{"model": "image classifier", "image_size": 64, "num_classes": 9, "fused_qkv": false, "conv_stem": false, "depths": [3, 6, 6], "widths": [80, 160, 320], "mixing": "mixup", "loss": "cross_entropy", "init": "lecun_normal", "residual_init": "scaled_by_depth", "precondition_frequency": 16, "steps": 10400, "batch_size": 256, "lr_schedule": "step"}
Rows from block 4 of a small image classifier, named by matrix and row number. Rows with one number belong to one neuron. Each number is 128 + 32 x the weight over its row's rms, rounded and kept within 0 to 255. All counts start at 0. Numbers have three digits each.
After each neuron's rows are labels from the 100 images, of 14848, where the neuron reaches its highest value: "lies over" is the class under the peak; "responds to" is what is common among them. Only what is clearly more common there than usual is listed. The data: Sentinel-2 satellite tiles (TerraMesh). In brackets: how many of the 100, against the usual share in percent.
# fc1: MLP up (model.blocks.4.mlp.fc1.weight, 640x160), inputs 0-159
# fc2: MLP down (model.blocks.4.mlp.fc2.weight, 160x640, transposed), outputs 0-159

fc1.114:120128128153124106144190134085122149134182169089111118211134158130151118155143195131098078113134131064173132102124143162180100118179136138150127111165147145160103077098215185106142091144135122175139068176153105151148110133110088102138093113112149144113102103116155203126152150127068143051110090103128154174126156161116159117101143138168150142143149118141156072116089152136088152130197136066119138113130119135101078186153134156118054120175138173139082106063123188133148147149162107
fc2.114:133114188149121116149152211180138134129127158148075115141156133127140160138100118126113172109154140126113192186120186157098077097128163164104171113096111155164083162140077150110129100098100084175122122121161153195112166180038104198188123124140149166091097135143148153084130068143183134108115104133166111086134133175154100096138151143152113168163115102145121118140201102108154147136143158169100163114109115108098159067176154142157145116140134137176178204146125177170089165138131145
lies over: crops (62 vs 17.5)
responds to: crops (81 vs 38.8); main land cover: crops (59 vs 20.2)

fc1.400:143110172088095166133134153172102141098087096084152165173106131176173133092112149117154101141136107134138139152137122143074098119146051113114166109109126100143114133083147121153140110155126145201134095150106089101096117127119136155125122136117080127105133157074119169121064152187053158148167081067125152119129108155150133128115140119176113203168125147180149089164114094154217083201143094095129069113135040175065133102115132127139167056139124146177170110151133127098128117157165123
fc2.400:107144092103108118145101125136121118075115121197124198106191133159098102133114177115091103190130098138180105100104151119091139099129142156182134131129169170097132147136101117078144129076068144084080126108104130116095186161130094080128136126104115200171131093170089060148182123118152183134075159141133066113178107119132131142117126180157220127110174145090141132146117136143115115110136132114112135123157149091182149041170098187112099137145083085099117132154115197135134167151136087
lies over: bare ground (28 vs 4.8)
responds to: main land cover: bare ground (30 vs 5.1)

fc1.364:096118078122092140136132108108123131147183089145158167113180089142120114149131112068103120160119129121155165122075124104115098146098086158088121094145099129063113094144087093083058144071104110088140106051116148144079086133147151145128124127114048126128131131116082181127161162085113130126152099113176064150089113076113098140172095100078149080119208156127107059092119090129101090171125148107140142157163161138120117160112091173168134131144136090121100110108075122197111164046086141
fc2.364:136177131181088099107083115120127140131158120156070083111118140135152210177167098136035102140111130095152150120096102118111076118111071116110127138153133089144100137158152105127131109176027154142153157114140130192155077044149171118117144076121167173123166124106076185131122105138090147128108169082154096107147164146096129070120152112074107163118182138130145122163142197084119116136196160111105145123089160132121133173116145133100157150095095168162130129124087081114155173114123166
lies over: clouds (94 vs 2.7)
responds to: clouds (96 vs 15.4); trees (91 vs 58.5); main land cover: trees (50 vs 19.5)

fc1.604:121164160146114124142175152156090209145186121148132143198114092148158127051148192187114163129190106109134137154111172167185099119142162100167093075139074082167128153126078140045113150193124110182086126153154115161101153104131146097149098127174092100116152151086126124165130147098139156121165132119110120176155127132105127139122106127088087156142180082132126136122153158137147181133125118028095153142153096110093139108091146114151164163099150136100087084125083096124126149113202115
fc2.604:146091097084102129179116137140115161146112160119168122084133100078142078130188092097112112125122151092141156118106080141086137102113119159158116178085131110122109115110107081098096134078154154127110174089096170107111114206099135113201095192083077108086152129113127052072148101136099115075158136103143133149124169097137138179182108154128159139083097084165145118176140115171132093114107107099085093171046132168105116138185128084190132164146158156089085164143175102157137106097106155
lies over: snow or ice (46 vs 14)
responds to: snow or ice (65 vs 20.6); main land cover: snow or ice (46 vs 14.6)

fc1.484:130153093138106134115119084114103135124090142149161164067108141113129147099092057129187160169177130152127159146137136154172155129156158120116205114084172071124096047117089134139123088147189077172140115102129068158082140108148178124107148132139154100085172156087143055121100065126143126182174128096155208111105122141169089138157105190094112134165135110125118150083139110138150161113145181120112113118130111197148181190151172121135095148130138131079091147078132135131179096095147120
fc2.484:130122075147109140108125164144113174170129140136081153111156112111162172115082058126096084161184132129128137183186121159154076119182090073087143137125159150102130129108138125179103067095138171119123164162158083089179115112185168106137085066133139120054160178107049128094119103187123114153143092195135122148094147198170150104080131110116163163141110134131166112131152110096107178156084164075140116152151131163099117167114127093178116093144098140137130163160092147122079136160170134
lies over: bare ground (70 vs 4.8)
responds to: bare ground (84 vs 24.4); main land cover: bare ground (71 vs 5.1)

fc1.593:123132096174097115094073126142129120069137170108102105194097110216147117099096167170074101109149112120163131127106121120149138076093234203131125116130175173114138136133165129104144116231088113140119112142187124149114103093155144129121118097135149060142105089149111109131186196164154100173158131122132121142092108123116140146156174089149118157103158105142117143068050159177132107176097099133136136167138159167143179090148093110114129173135126170163121172107165144132105090136141136
fc2.593:152239136099129116124142096153180126085142137121137136186131061112093112132159179159136144124118111095076155077160151174087190142135107140144128100135134120120066140163076139127092125186127118096072114129165171130141097157126105125136167094088142120088165099147166120112107205168144136129185105153173135135088117112143146137204107099120135103154135142133103130110058094115094160131106146127055091138102128085187121109132088103088131197145157145157072071106129106102150107140190075
lies over: snow or ice (33 vs 14)
responds to: snow or ice (57 vs 20.6); main land cover: snow or ice (49 vs 14.6)

fc1.202:072099184119108129128108109121126147178071159086142111106074140112142122111117157083148115174138146137128134094128056104136103146145086076129126144092061100117181107096119101081151134117120158145112122176159085098053111142087078162124120149073090096138162151138091068096120111114155204100141100107142103090096055129104144166097133145198090147154120157140118119106141077138154097102107129185068116098119190139212174098094149126125172113084107091112154126130140163162186128128080146
fc2.202:069056128112172139153162073139073143140103137116102152093109145140100030188142103149139136122103185139164117133105122089207079121160101127097110120075129101097109074120104113088113120127121152115075142110206124145043104140135145182093143095103117121165143137204131139101082141113184102124131100078135128147121106128178122176117131152138152128133073110147145122122092124167110129093174144155151122110129110177151193112145108082188189176125136114115120121133120083178191160107167122
lies over: trees (45 vs 20); water (36 vs 10.8)
responds to: clouds (63 vs 15.4); main land cover: trees (50 vs 19.5); main land cover: water (29 vs 11.2)

fc1.76:150127180122159133136086117159105105098184113203115088131124115118109048089097126143054143177158084153089111130186138120114139151127143041089154130103126136092107086166130097102135181108120023139099129140083185091078137095149160065155136165057145125153123124152062169145124122140166141131163136124094157164122158169160106089072119155101124127172104198164125124133100110102109152110117157131150143060135091118111127171113176138115072111130145120147082116116091151133086151121109130
fc2.76:162098170143136152126160141128125148137133162134048137115169116111199100069117094157165113173163127150112154152148103131103140124146161061099149179080099140094113080148137137107081129076093080200150130061127166090105146141121145135191127173045134160156140094142155154105077099104112191070179163110138102183113166113155125088158083146143132184110162165113107119096104155153148101179117139161121097144095107156139140133128147161113120175123112155185096166178131145172074176086121142
lies over: trees (49 vs 20)
responds to: trees (89 vs 58.5); crops (75 vs 38.8); built area (72 vs 37.5); main land cover: crops (44 vs 20.2)

fc1.450:121099143127148173102192131092119132136128145119102152158211120152096199077113126114112160115190151195185161124131106107153119193091137114131103111095130124158110054201130176127118179079123143093139159162138161101200149184101108159122116129107157106112144094070129155122132135165122135061155089131111120094142129095123115181147109154115157087149145150173181104126181169187107098172144142146189127133096127071120126107165119164191153127111175157170143064102144116112178109110120111
fc2.450:114138127198150218152142130117126158117080131077108144180158110167110088125118122110062126125139148110168168106123155159134191114137116170121162103110165146154108073139143155101147129145101104092148143144143122090125230173120105151097086138125124134165159153148174084134095122185140098148123078161065103131214116155195139139161094161049121128079131139122175107174094097155099091136091091143111128053123092105097153101138102102090082124144162100182107143167158131122160084135131117
lies over: clouds (76 vs 2.7)
responds to: clouds (77 vs 15.4); main land cover: clouds (45 vs 2.5)

fc1.527:069143120163153174122131180096081136134094102079161162200164141088105091166125092094101118126073167092146099095101143158159164121131151169084185073137157185144156082170135137127094122123114128129172146175192118121090142125132161137142080117067092066167166140144119112077099116104155118134188103157109087146153109087135121062156165117148137073169111126170119191131114148109065092129101126109194162145137153147112109111130165132110124158083147089112203131146118123078131158189143115
fc2.527:102080105112115153103147150172086050085115162105139104179118073131090103137114118082117130115107157082131074095083140154196146105160088115093158067151169118148155106127128100142067121148069138141172111170148137111122113104109090191131112108127112135201138140113148141083088106106150108101195106158176163134152080122143084083193141114165123125149122181169078161168142128134075099100135134095181144163128160158086128150073144154087137149091167146179196084141103172093123126151102129
lies over: rangeland (52 vs 22.5)
responds to: main land cover: rangeland (47 vs 20.4)

fc1.459:167126071116083117168078139154120144098146136107147113111140130152113146159148112090167161116130108140099140092129182157041119164140071085109122114113081145135155115133182117191156093122112072121152136177123116118112050113108176145145097183141124136095134127129091114121142134110160081146218077143108046115128120114127093149138157139181140157146088128090088142104117172105100170119188117142091079142179121126098135189145091070102195083144171149103188117143163154178176108104169138
fc2.459:160105151100156097163082122134109161104196152075125168107167074140112144155160063129011140068146163086052130081119130166124097106096048157158088098110104119103127146138174105139105143133126058096165158140131127121092111108126119111092093150077124112104116156151153154127166107171144144094188095108117141122095096129113161111184169159102152130120155133115114159121075187134133137149186115085113106135139101126125177158130134112103141147106170141137089210144114097192160134132186100
lies over: snow or ice (52 vs 14)
responds to: snow or ice (75 vs 20.6); main land cover: snow or ice (58 vs 14.6)

fc1.332:114145109192135152040168173156146097128108128127176173148143129135199102131088100106106113142143167068135149161113139059126171118126125134131156172142100125126171118135097110094116150167121038126094105100166120103077113169141121159161155107153153089115137089107148143175088142138170131148124126103055169105148133175120137144109181115082139122105115114113117098132229255184149144129116115118123116146121124156154173120059167155099156132085137103135115167132122157112141096133102152
fc2.332:158187145090115123136136151138076100167116126085174146172127129144120133146083065108072148103126157098121174170084108129097152142100142233132176089129085135108072109115154120164143139100180143178088127167138135041127120128099117130136101191116140083118120150082126113137155168142096149130134139096107063139153135142133122119117095057116146163172135127092169091058105103103094114158113163137150109183122070103183150099138106129134147145100141082151097118134124144082063056155069168
lies over: built area (63 vs 5.2)
responds to: built area (78 vs 37.5); crops (77 vs 38.8); water (74 vs 40.4); main land cover: built area (36 vs 4.6)

fc1.258:092147169089150122139084125146126112168080174188130093105136118128228152120207098167149143080141118117123194040143146179172140119135122109132078098127113125140140084101122131116058098091163134104052134101110185148137164120153201106099089127143130149162135084152125123167089102143134091172134172129120135118159161138134150163129127100122161094152095125111051116114182145149182054082105139168138144126130113101197142091121116159167164151079133131119104108122131169151172123152101149
fc2.258:131163198120126144118110128135127134122176144138166158133156055133135176141144129153127139113105084141156149149132150126096118131084167124166149103094076136072161127124124120156167141138148108098190181133101131167161090089120098151089142097122098086135054163160167138047083086162059115091093136147129080107115211168111138137113127088146152157154117139108126112191020100041166146141101085147148117127145153194153147114161109096090129144157129087121143106138108154168085088100109163
lies over: built area (38 vs 5.2)
responds to: built area (76 vs 37.5); crops (73 vs 38.8); main land cover: crops (46 vs 20.2)

fc1.32:086102159141154132081102178140118123178183120157142135161116083109150104218160115115061050139133182168110034185134109082123159129148099146112119132137140164078131113150093158140197127193078083166120156111129110123110107127180150101119105086126132139175125075033177163107113074133141144098132164150089112130123159127107146147168127103063137173110168114125073111120140096146148102107092083108107115159155116154134127130108091143154156155068148128171142109088089105115121091128110160
fc2.32:152125137131120155162105136123097084157094030158117129060102090176056103145173089171134088113082148163140110163144155177127140164098139142151113096116108152155121176100138143174156154125093114146121094131147114046101087128147143098104095140125185126139145184106093127058160112073137106134146065115117093207110107138154086154104151112106141136118143156115119118092066110129074142152138158103081085166117125119160113147143138123134174100203148141116165126035116160178092110069116107
lies over: built area (53 vs 5.2)
responds to: crops (77 vs 38.8); built area (74 vs 37.5); main land cover: crops (44 vs 20.2); main land cover: built area (26 vs 4.6)

fc1.189:101106102100128142081115082122158153172091186159138115146149144169130201094144098146089075116132169123147168175131121085120123113131146102114180131112126152081125116118123123167171170131131138124107142165161097145129126093166052145095132193076135161180095123141127164081123126080167199115123077126090162113121125123086127108114124162064101140130189085147125135220140098140131083076113105127116092133168171111164189152072098149139109175183078140148084166124181184104071122124145121
fc2.189:103131145104117116139109109122080142148107179130078153133107151150126193181156126146081114182133102144150070120152112133194127171148075095090102161094164125098138053098140123123157127122145094077105128132182162125115124138079110095192150102114147154136081108142141142140206168120125164120176122052115059096112154124124077117104177082140095122158130119174108129184126132203086106132148086122102138114172170120129179167083102180132181135108146079169162115142096182156081109073147146
lies over: bare ground (33 vs 4.8)
responds to: bare ground (63 vs 24.4); main land cover: bare ground (30 vs 5.1); main land cover: water (30 vs 11.2)

fc1.122:122152094079141138121155165118135105149107128114087147175125098159122124146101122142116144096158141127123076125175141107161098104122121125132106141150118130159077151103089132093169132116168085148133125060089138129107217141171106096074075100179076144074116123073167090154114129140189118100142133080097146191108110138077081154110116181246130143080163100134103124100085155099140115116189116148130128154118170156121184105153104083147117117079130178134088167186204150146138086157120101
fc2.122:139150103169131172095114171111136076128116145136070156144100058167162111132112205153162131122113000133106169140104102146149136114104078187136101117180204086126094126101140114155140154116093089086135130133157102159157103131151124136129127131121235123158098133143139134070128110110188124165100116138205149126047092141125157100153145169102179110138131172121124140117103111141155142132134112193150089140155111109102097082146134108135122114115086099164155143168113085084141168121087091
lies over: clouds (45 vs 2.7)
responds to: clouds (89 vs 15.4); main land cover: clouds (27 vs 2.5)

fc1.191:132145159148128111116155140127110133189135147136139234144095105183199143104117155142124102165103179160124123117142131154161129125154078140149151129137138130137152124107014138098080139162128172112139095109136152132133159125137076160106117101135082129171143092148127145205112103113137162127133106141157135151136097140116135095095104080155157192183069088077125170093139164120156140118155105162108085167142115107138103136146124183136168106186166160139083153161200119161184135117020085
fc2.191:097129097160153199089088120117076099107143069164200150114124118130118099200107135132077118189079112173166123138137127147220064094118131106138150165144157150117138152139147115136142128103184154118159179133080111131143124129160149115117127103144100165118175138051120170134182101166119123188111111124153187183154144091103098196126124128107104139140080132109155097107175163105141176108155138113110145148144165174061123140116120092140136183150176210168117151117155165189122138148147125
lies over: built area (28 vs 5.2)
responds to: built area (73 vs 37.5); crops (71 vs 38.8); main land cover: crops (47 vs 20.2)

fc1.429:125126130107095093141162150107131163153114163164122134169091097167166178134126160089064083167081103132171132096118131092126150170157103128128165103162102172139121098105206061153124082126167127093150147154135151124070122091099112085127093098125107126144133136097120150104158124189100102095099114102130133237148154180179108170128123130155135127121099173113129154120057138109095130156148148153130134129138087103171095059212137089142148165156184156092139183128161197068178131118125138
fc2.429:160107105147075131126108138114068104104137104173069089162177130078103134160153094196114146123134158168066119145091090136125167157084119175166103132113075127073203128131157112080145139182120103167142153103150110090168140141142165115172113163123176156166150175151188097085163147120126153140128097149111138132113134102131097135148106101115156154169161098118097047100103043159174127138108126179082111155090105139148170195128069156105150151163120148145158109162104148127130062109149183
lies over: snow or ice (44 vs 14)
responds to: snow or ice (49 vs 20.6); main land cover: snow or ice (34 vs 14.6)

fc1.358:162079162206177088105185068126083095120131132133130094125069116164083120091093123101106116129088121112148102095152148070144121109129116100118152121146156122102060174123161214131153153138094166114102059118096132097101114112137147142135144155123111193053107106189098063101112192100136153144152103153137086145125115122185102097151102163129104131142156138073090122153128118145083125116110026141143107117150055151166168136097138061095149163107124135149148101118120135141109142103133187
fc2.358:110147105073082145078091218151139119106130092119138147114143119096151146130151169167154118113126116135107067132132108125103108131117074171110145109129117106149163141166127037090106081139177098142207182123161120135139141084114123144149087152149134123126192128056116220128127098138112097147112174121125152076109144144149129125064163074104141115120096093171146087104151130146163124108078207095106121188142157129107127087146096145153104124114178082147133105118094121096201122125181057
lies over: bare ground (43 vs 4.8)
responds to: bare ground (70 vs 24.4); main land cover: bare ground (41 vs 5.1)

fc1.200:107139123125162088142108086173107091096186103112090130135099089095101152111118165149128183099099126100151123073143070149152183128094093079121033100104084134109103161132165106130098096101148123158162115101158120081109150145183140146151144170190161152150126114111130168131138177154164112099093114157093169141105142128184140128203115109099141136089060130054137148158121081134143159109106061143123151027116126071086130123124111089123183118137162121131133094194084154157114091118150158
fc2.200:157114118119116152095088140083186101172154127135139109098116108124147130162071122139164163147106143186077191111149108118077110079136133163115183184118154114166122114134120169057191171135069168136107148163148150152165104137068105121094108073074099126100160166144095130138122125122090094174116083086138075101137111113125080193107167055069092142139180145190119062124168120095170116176135121107162140168103126154143138107119157151095146119106121108073147148091160088139118166095097165
lies over: bare ground (48 vs 4.8)
responds to: bare ground (73 vs 24.4); main land cover: bare ground (53 vs 5.1)

fc1.221:122098123120156122122153153107172141203136079205079164164110112045077075121137167160168151133076129151102135108126127078131076090098120104112145167127097104137100182124136150089116085185130080130109120064138138140112117169107128114116098071176176152113080112134161065114145126112138139169103103082156079094098105116140082112117131123175125149143093099105077097084090063158100161126126116140113102096122203167127125145123133155152160158194135167125119135161115080071148063087144107
fc2.221:181125116108171121152117116159156098116112098082136068085169096114173152106172101131093104121178046128088154089098153170164109173130119183083095104080147117078109111118120131102158123073122114116120123143111153141175156073064156154106143149101162092101135135130167105131108121139129089138164101118163097135147153114149111120136119160166202120111108170147124162142158201139168101127149108108121143151155121093080123071131081123105087062040054097182102153197113171116094146135153173
lies over: built area (40 vs 5.2)
responds to: built area (66 vs 37.5); main land cover: built area (30 vs 4.6)

fc1.577:095082110163162165108172164113181152089124129125113060131152142128072104091140130127081132139115132154156177142079181111131058146088175155124088156109046143164129120068150137147138119082161101079182119186095113165157054123123146101093098147096112103149049121154164120117165096102154094100076146131083143137091153136112160146124140097124167137116153146134166136101122086087090104225069141133185109102145098148158132099133084181109133154095097122155127140162137096129152092097101089
fc2.577:156129112136128182202077105143082155097141109166159115077123144131183158112089124078080098151112052133137141088189123127172124180166115179132145158162156173106115106195086124065152109155148122136140148137113122078166112055112110181090107101111093188110154157119100077118188138182084124117170061095100092106156122115118143099136121152150122090124166134099101106087125121175125151087122069073119101168159147140112103148130120140117150127136138188111127078128190113081090139168100132
lies over: built area (30 vs 5.2)
responds to: built area (67 vs 37.5); main land cover: built area (27 vs 4.6)

fc1.30:081142170158097135081130139081135102140131139155146130119123095097169136098088119140042132154078136093091119099124163077110143105122165159156132130145116103116099152090166147118162143095112140144115128154154139153146109103158064162209095130168121182111124108138168091102171111176135146080092155144116149095136176136171098100119173149105205048099093221056127168159128106099111146118059130127141102128153063061181122105135111170120140108101133178103183081143125135123134174114123100
fc2.30:118146117165173145132176146180127057123100131103125186173169148068112105065117193160191183123101119164152116106140138124134118183116150114129123134194189138145147182099102093114147139145151086139096161094128116096090098102099141135135169162120127077112125114104067109126137117089133183115195109132149143126156075128080144057179056175156142159110196101129122089126129116224117099102131192125086154121119174132111163117135090098128129163120163139169131107128081126141152116128084098
lies over: rangeland (53 vs 22.5); bare ground (27 vs 4.8)
responds to: bare ground (71 vs 24.4); main land cover: rangeland (48 vs 20.4); main land cover: bare ground (33 vs 5.1)

fc1.153:142167139106125051177110133165110077104136073083112086143106191052118166084180122126134105135090131129069122142103066092102104122120113110107102125144107143130115138112142108126192055167113179161081102145139069111123088109118114138123125140074146149093122188119123170113150093167145116101122118146145142074164146164172185058090107123106131081128073128073096167150088141178105094107121115128112110078142137122206081103069149104119120139170098101149187175119116148111116077135126125
fc2.153:144187115119119164099128126122110193171174128121139107125148105117122095094124113089132115123094117136156059165174105119097120144125094113121158148100080044160095098145103101079125154151117187096108131101112116207097164177129109151212169116129120120131170130155072122168074143180130080142135120113066089092144145060139154105139170114107141136123138091157106072118184139148188104121112055096135088106165107069118145112141153177081151076081124111141128116126131048089123150079116113
lies over: clouds (100 vs 2.7)
responds to: clouds (100 vs 15.4); main land cover: clouds (60 vs 2.5)

fc1.21:090205117161093102131098106109106168176144116135085130173097091056099107171152103140062150124158166137169140160185141129089144085171111056123103052110102157154093126161097096187081118044123119130118073091107093114126153164128104114085091111081139154102144091092107184105115120116088122096096133141132079140108087180158136115139095111128103124161130135110153115082103036099155120090117090178093108124116135125092175103154160093148141122123165184068140127157120103141141143154158122
fc2.21:142119109108080188129165116142118090148131118137208129101148116141166134129135104200122128133113119125115140229102129083134130145144156112181170139092121111106077082126108116109159084121135099186118121098089102116099130139145157137150124071137094149112119076098097145147138205164150082127152167112121090114177086129066120168149142111044106126144072126186101120104086135115144130163135202203115151158164117096126147100124127112108084148120155218132096152126119137185098113172047135
lies over: water (54 vs 10.8)
responds to: water (81 vs 40.4); main land cover: water (47 vs 11.2)

fc1.361:111115129095160152102129155100074162060102115110111102055140171149121151118233085154117088185120113108121127152150101173131110118132119183106120111071167111121142145106153144170151144135132112142098079174159162103172215096188141161135123084143139097082124178108112115100044086160142184119140114116121075162121099113129130073136139152096134122092164138100192082092127083124154134106152171183118135104183087097163109155143115067098081111145143131111125068148139115112115127101180142
fc2.361:124183101131163164186190136092119148133154151130193146130142149148131129084107097170126156120119155094148088148117134187167131132151147194147156132178143121171153128153151145138152121167145095151117058199132141242145154150159132156142163125173162126133169135123172166093122121135140132160093129144147128101074151076133156110184085161175163150126143111116210082063166119123102145128084169151102148123164146132160058164197161123174114123133150166102090120173113179130145154166113134
lies over: rangeland (80 vs 22.5)
responds to: main land cover: rangeland (80 vs 20.4)

fc1.541:108092105134137132166133107119157128092109155139129146137153127193189155153117089119170117164069161123191115145188100161128112057124211064156160169123140143117111130156137103131171118132183123140137138088161203129100130124136136135138160151100146138118097092092106114137195138107133155125124123131173147113142091152141078165083140168132086103072117102105145095139191219185135171116091136123159093175113174171110066122119178114122090103133091119092090222127116100170079123114144131
fc2.541:098140180139073145090112076163141101188095153075138135144111117131132199165164101123144099071097104116123153155079147177122117154111114130082159108170138077082142116171151157152103150101187174106162105125188129125105105116176099170121147146138174159116101056118104145142128239131163075153154150078103101155118148135144122102065123101075132118109090117149162107098132107087043133134118134118110123145136125171103137148155123169156096201096126125080087129110079136186131176144104141
lies over: water (43 vs 10.8)
responds to: water (81 vs 40.4); main land cover: water (47 vs 11.2); flooded vegetation (35 vs 10.2)

fc1.31:122166156143056111160161140197106140092167173191110106168105142167137137095155177134120146097166119144147138163118138137133150112136163167215135110109124111127164142113098123101117146124091181070201095106159156126170123089132117141139084109122100125123087118116126166147175125176179132093150128149130151146194096141161150112156158089106145149186134126143092127139151100144151135107098205173094165077210151132159093149149081118114130219200102186129125118142194128141094096155148117
fc2.31:141113188140078105091128113148161116112087138210160135151085117119165135095045160140190132115143124117144116149143109118089134118137127105117175160135161175102118178056135152078198130143103206142151088138201120105150096114134153094180124110123165146132139118181145116160081126122195127112156153124171175094141127096158110097159140101092196178138120142164081114104156117123104109164111120135098170129107066132128119183093174141102160117157132103157095107194143055126083091170105101
lies over: water (31 vs 10.8)
responds to: snow or ice (61 vs 20.6); main land cover: snow or ice (45 vs 14.6)

fc1.38:189118123138096091151111037166086100112118122100114123148097161153151119142075150101135162163117101150142107114147153132097177107103172138165094153201167053151099115102109156145131099073111131089205136152152167119101156161122214104135196158167082108137114128103117130144142105097142142096145142149174167114106105134108069180158091088120052140152166091125122109099078145159103135107090132171125109105174143176121163204136069140154120126114121130134155094112112142102053167166111131
fc2.38:101075068077115098152080104097083140152129105126076189027093079117087133081105172104124144144180089148133180139121110114118136158109141150115099154133156096134110115164152102119133152052171159092135143164107120116129129170125129123090120168164168134095140113106165149137099107131145126111087124150144115182096106156081125186135130130150090103086166186146194106096064108129134195071103137085190165088160135093138129140143184117091128127152155077104115118156192130080077113170128118
lies over: snow or ice (77 vs 14)
responds to: snow or ice (86 vs 20.6); main land cover: snow or ice (84 vs 14.6)

fc1.206:151113150104168137173140103073116099125078161143166163132125114162169141065146088139146112095118161088105153137145148162095120165133153094084105159106141094167133129139117103086095085075146126133107107159085156070121154153152146172115121117150186100219117127145150112154166086135074075123127182112142180169045150107157135206171111147180144109162152167132106140090082132129166168104107136184117145142179115173154099156110098103171113118144198120098084090152104129137105188143168180
fc2.206:115157118117108128193192099167132138107145140181134118159125178126110110111140175077097146110121150075146121175152152153165127095150111131104124106111167115138125167128121141112108188145091144163092059171143087126132111121175102185115130129082199163218160097088119135194112101209124141103110134150136119089182100169148167129063171117155142122115143136146106132141105141112124157105083149145125192166155152083085127159096200115054076135111079160088155130126081131122091134170108177
lies over: trees (41 vs 20)
responds to: clouds (89 vs 15.4); main land cover: trees (52 vs 19.5)

fc1.497:118146112109123136168077135181121183130136115137183120094153141120139147111133161125139127106072109148085097118133110144107086134114145069148169138081126111110105164125074155114113141194115113130117111122092102035132076160120123101221096083154160197034113055144146137139086131122142142150081148098142159130131122104046116119175143125180151149108156169108159158091113133177093148085125082121070106164077164188179123123115137162070156111131142103113188119109118151078152129117115125
fc2.497:132153132140157114070140133062204144068084164141159118175155140078182124107074090133132117089064153128098134189127111094120120075148168155130179125189124129129182144174144115144138140177152080091118131115131139151095123156146149074127085119098140130105160084147129130107041124195156101084073133152140105155100138132124165108182094135162192148162149119117102107100107095142091161087146201127164147106131143085165085118162128125128122119163130067103065094139130163089106095130074139
lies over: snow or ice (46 vs 14)
responds to: snow or ice (52 vs 20.6); main land cover: snow or ice (39 vs 14.6)

fc1.231:085133162088200113216140137115090166178137155143131155081110137146131145114113082111135105111137084126122120095147119074097118152122086135131138099115095144117071155113206170157074107137094110155108139106118174109143102130148112180126164106089105103140085160147063100142112160122085166152145193155131153114148150176092155120214111144088144144132146104140102091163055155078127058123104103167141162162075158144172098086130124206124137074121110150158125085115108061105138106148170110
fc2.231:176100096172107112084185164097164062132160089155062038119163158098168127139137107156121128132183139121129123148086138137081124144169169092157124123148140158170152140180091140082137105123083092118175072072151078141127082150152155088182099130137127128138127094123192167158108107087091098085086128097137134153085170069105123183130150128170175153120167187133167129128145091118099142111129158149111103082089171121149142128081147137125114156105177159117116142123051074137112176145167128
lies over: crops (47 vs 17.5)
responds to: crops (80 vs 38.8); main land cover: crops (56 vs 20.2)

fc1.58:124115168185172139129108099166122135188145131089154117116101182160085127131083129139111100118138128128171132096130114115156168071106168109111186138075152087147168119090097162135071150134122153090107084118133134072184154175094056159158097114083147146091080099113152149116119125127077138137091123109169168073161146137136170110135154126062102102131151179152081141106097163188128102118147090125159099183175100161118159134144176090135134155165133099088165054118181104048192139122106132
fc2.58:118143133070075122141152113109128079070113107151112101118156103113154153117150190137114167192090140118112124132130107112095159121117075118154085147188090164094092166159175131079183140119091132152134144180124122189059086091174181117119160083157085110130171181132111113096130124110186110084128170165092065151089130115156100106129111143165115132117096076127126100169113124073131177141123119130122199097070136115151106143181114179141106078144104097129073177105099135158041093122127130
lies over: bare ground (30 vs 4.8)
responds to: bare ground (54 vs 24.4); main land cover: rangeland (43 vs 20.4); main land cover: bare ground (29 vs 5.1)

fc1.19:070111128147137119171122203156158149141082072136148155122156094221169172148119129145123080103119070103171172136080143156111189210131146100114078100139148147127180158118142121160124125094069115146117139098107137153197106111145142099172117135105187135121103104153165093088044148141171109166164116187173135176115126095124117152114123173111145164134152076165157104112118130151171162132131125122113144161152202105091125079146145117150154144115147138120090134132165180083192134115151179
fc2.19:097101065151075146116173106193154126166123152054112136113151142150134107150062131143124124133180152170105153132151076160091146117106140115138107145142146149153183173130170109199102122170150071067097156136128170175130092129132114129141111104069183117104096127123145167123135103127123080170152182142118101133131109089174143067125114133103108145094101104160155128071101166136113128176117090153118139157105107073127163110128185097206190134155138225124080122099166148077113114142137186
lies over: water (92 vs 10.8)
responds to: water (93 vs 40.4); main land cover: water (90 vs 11.2)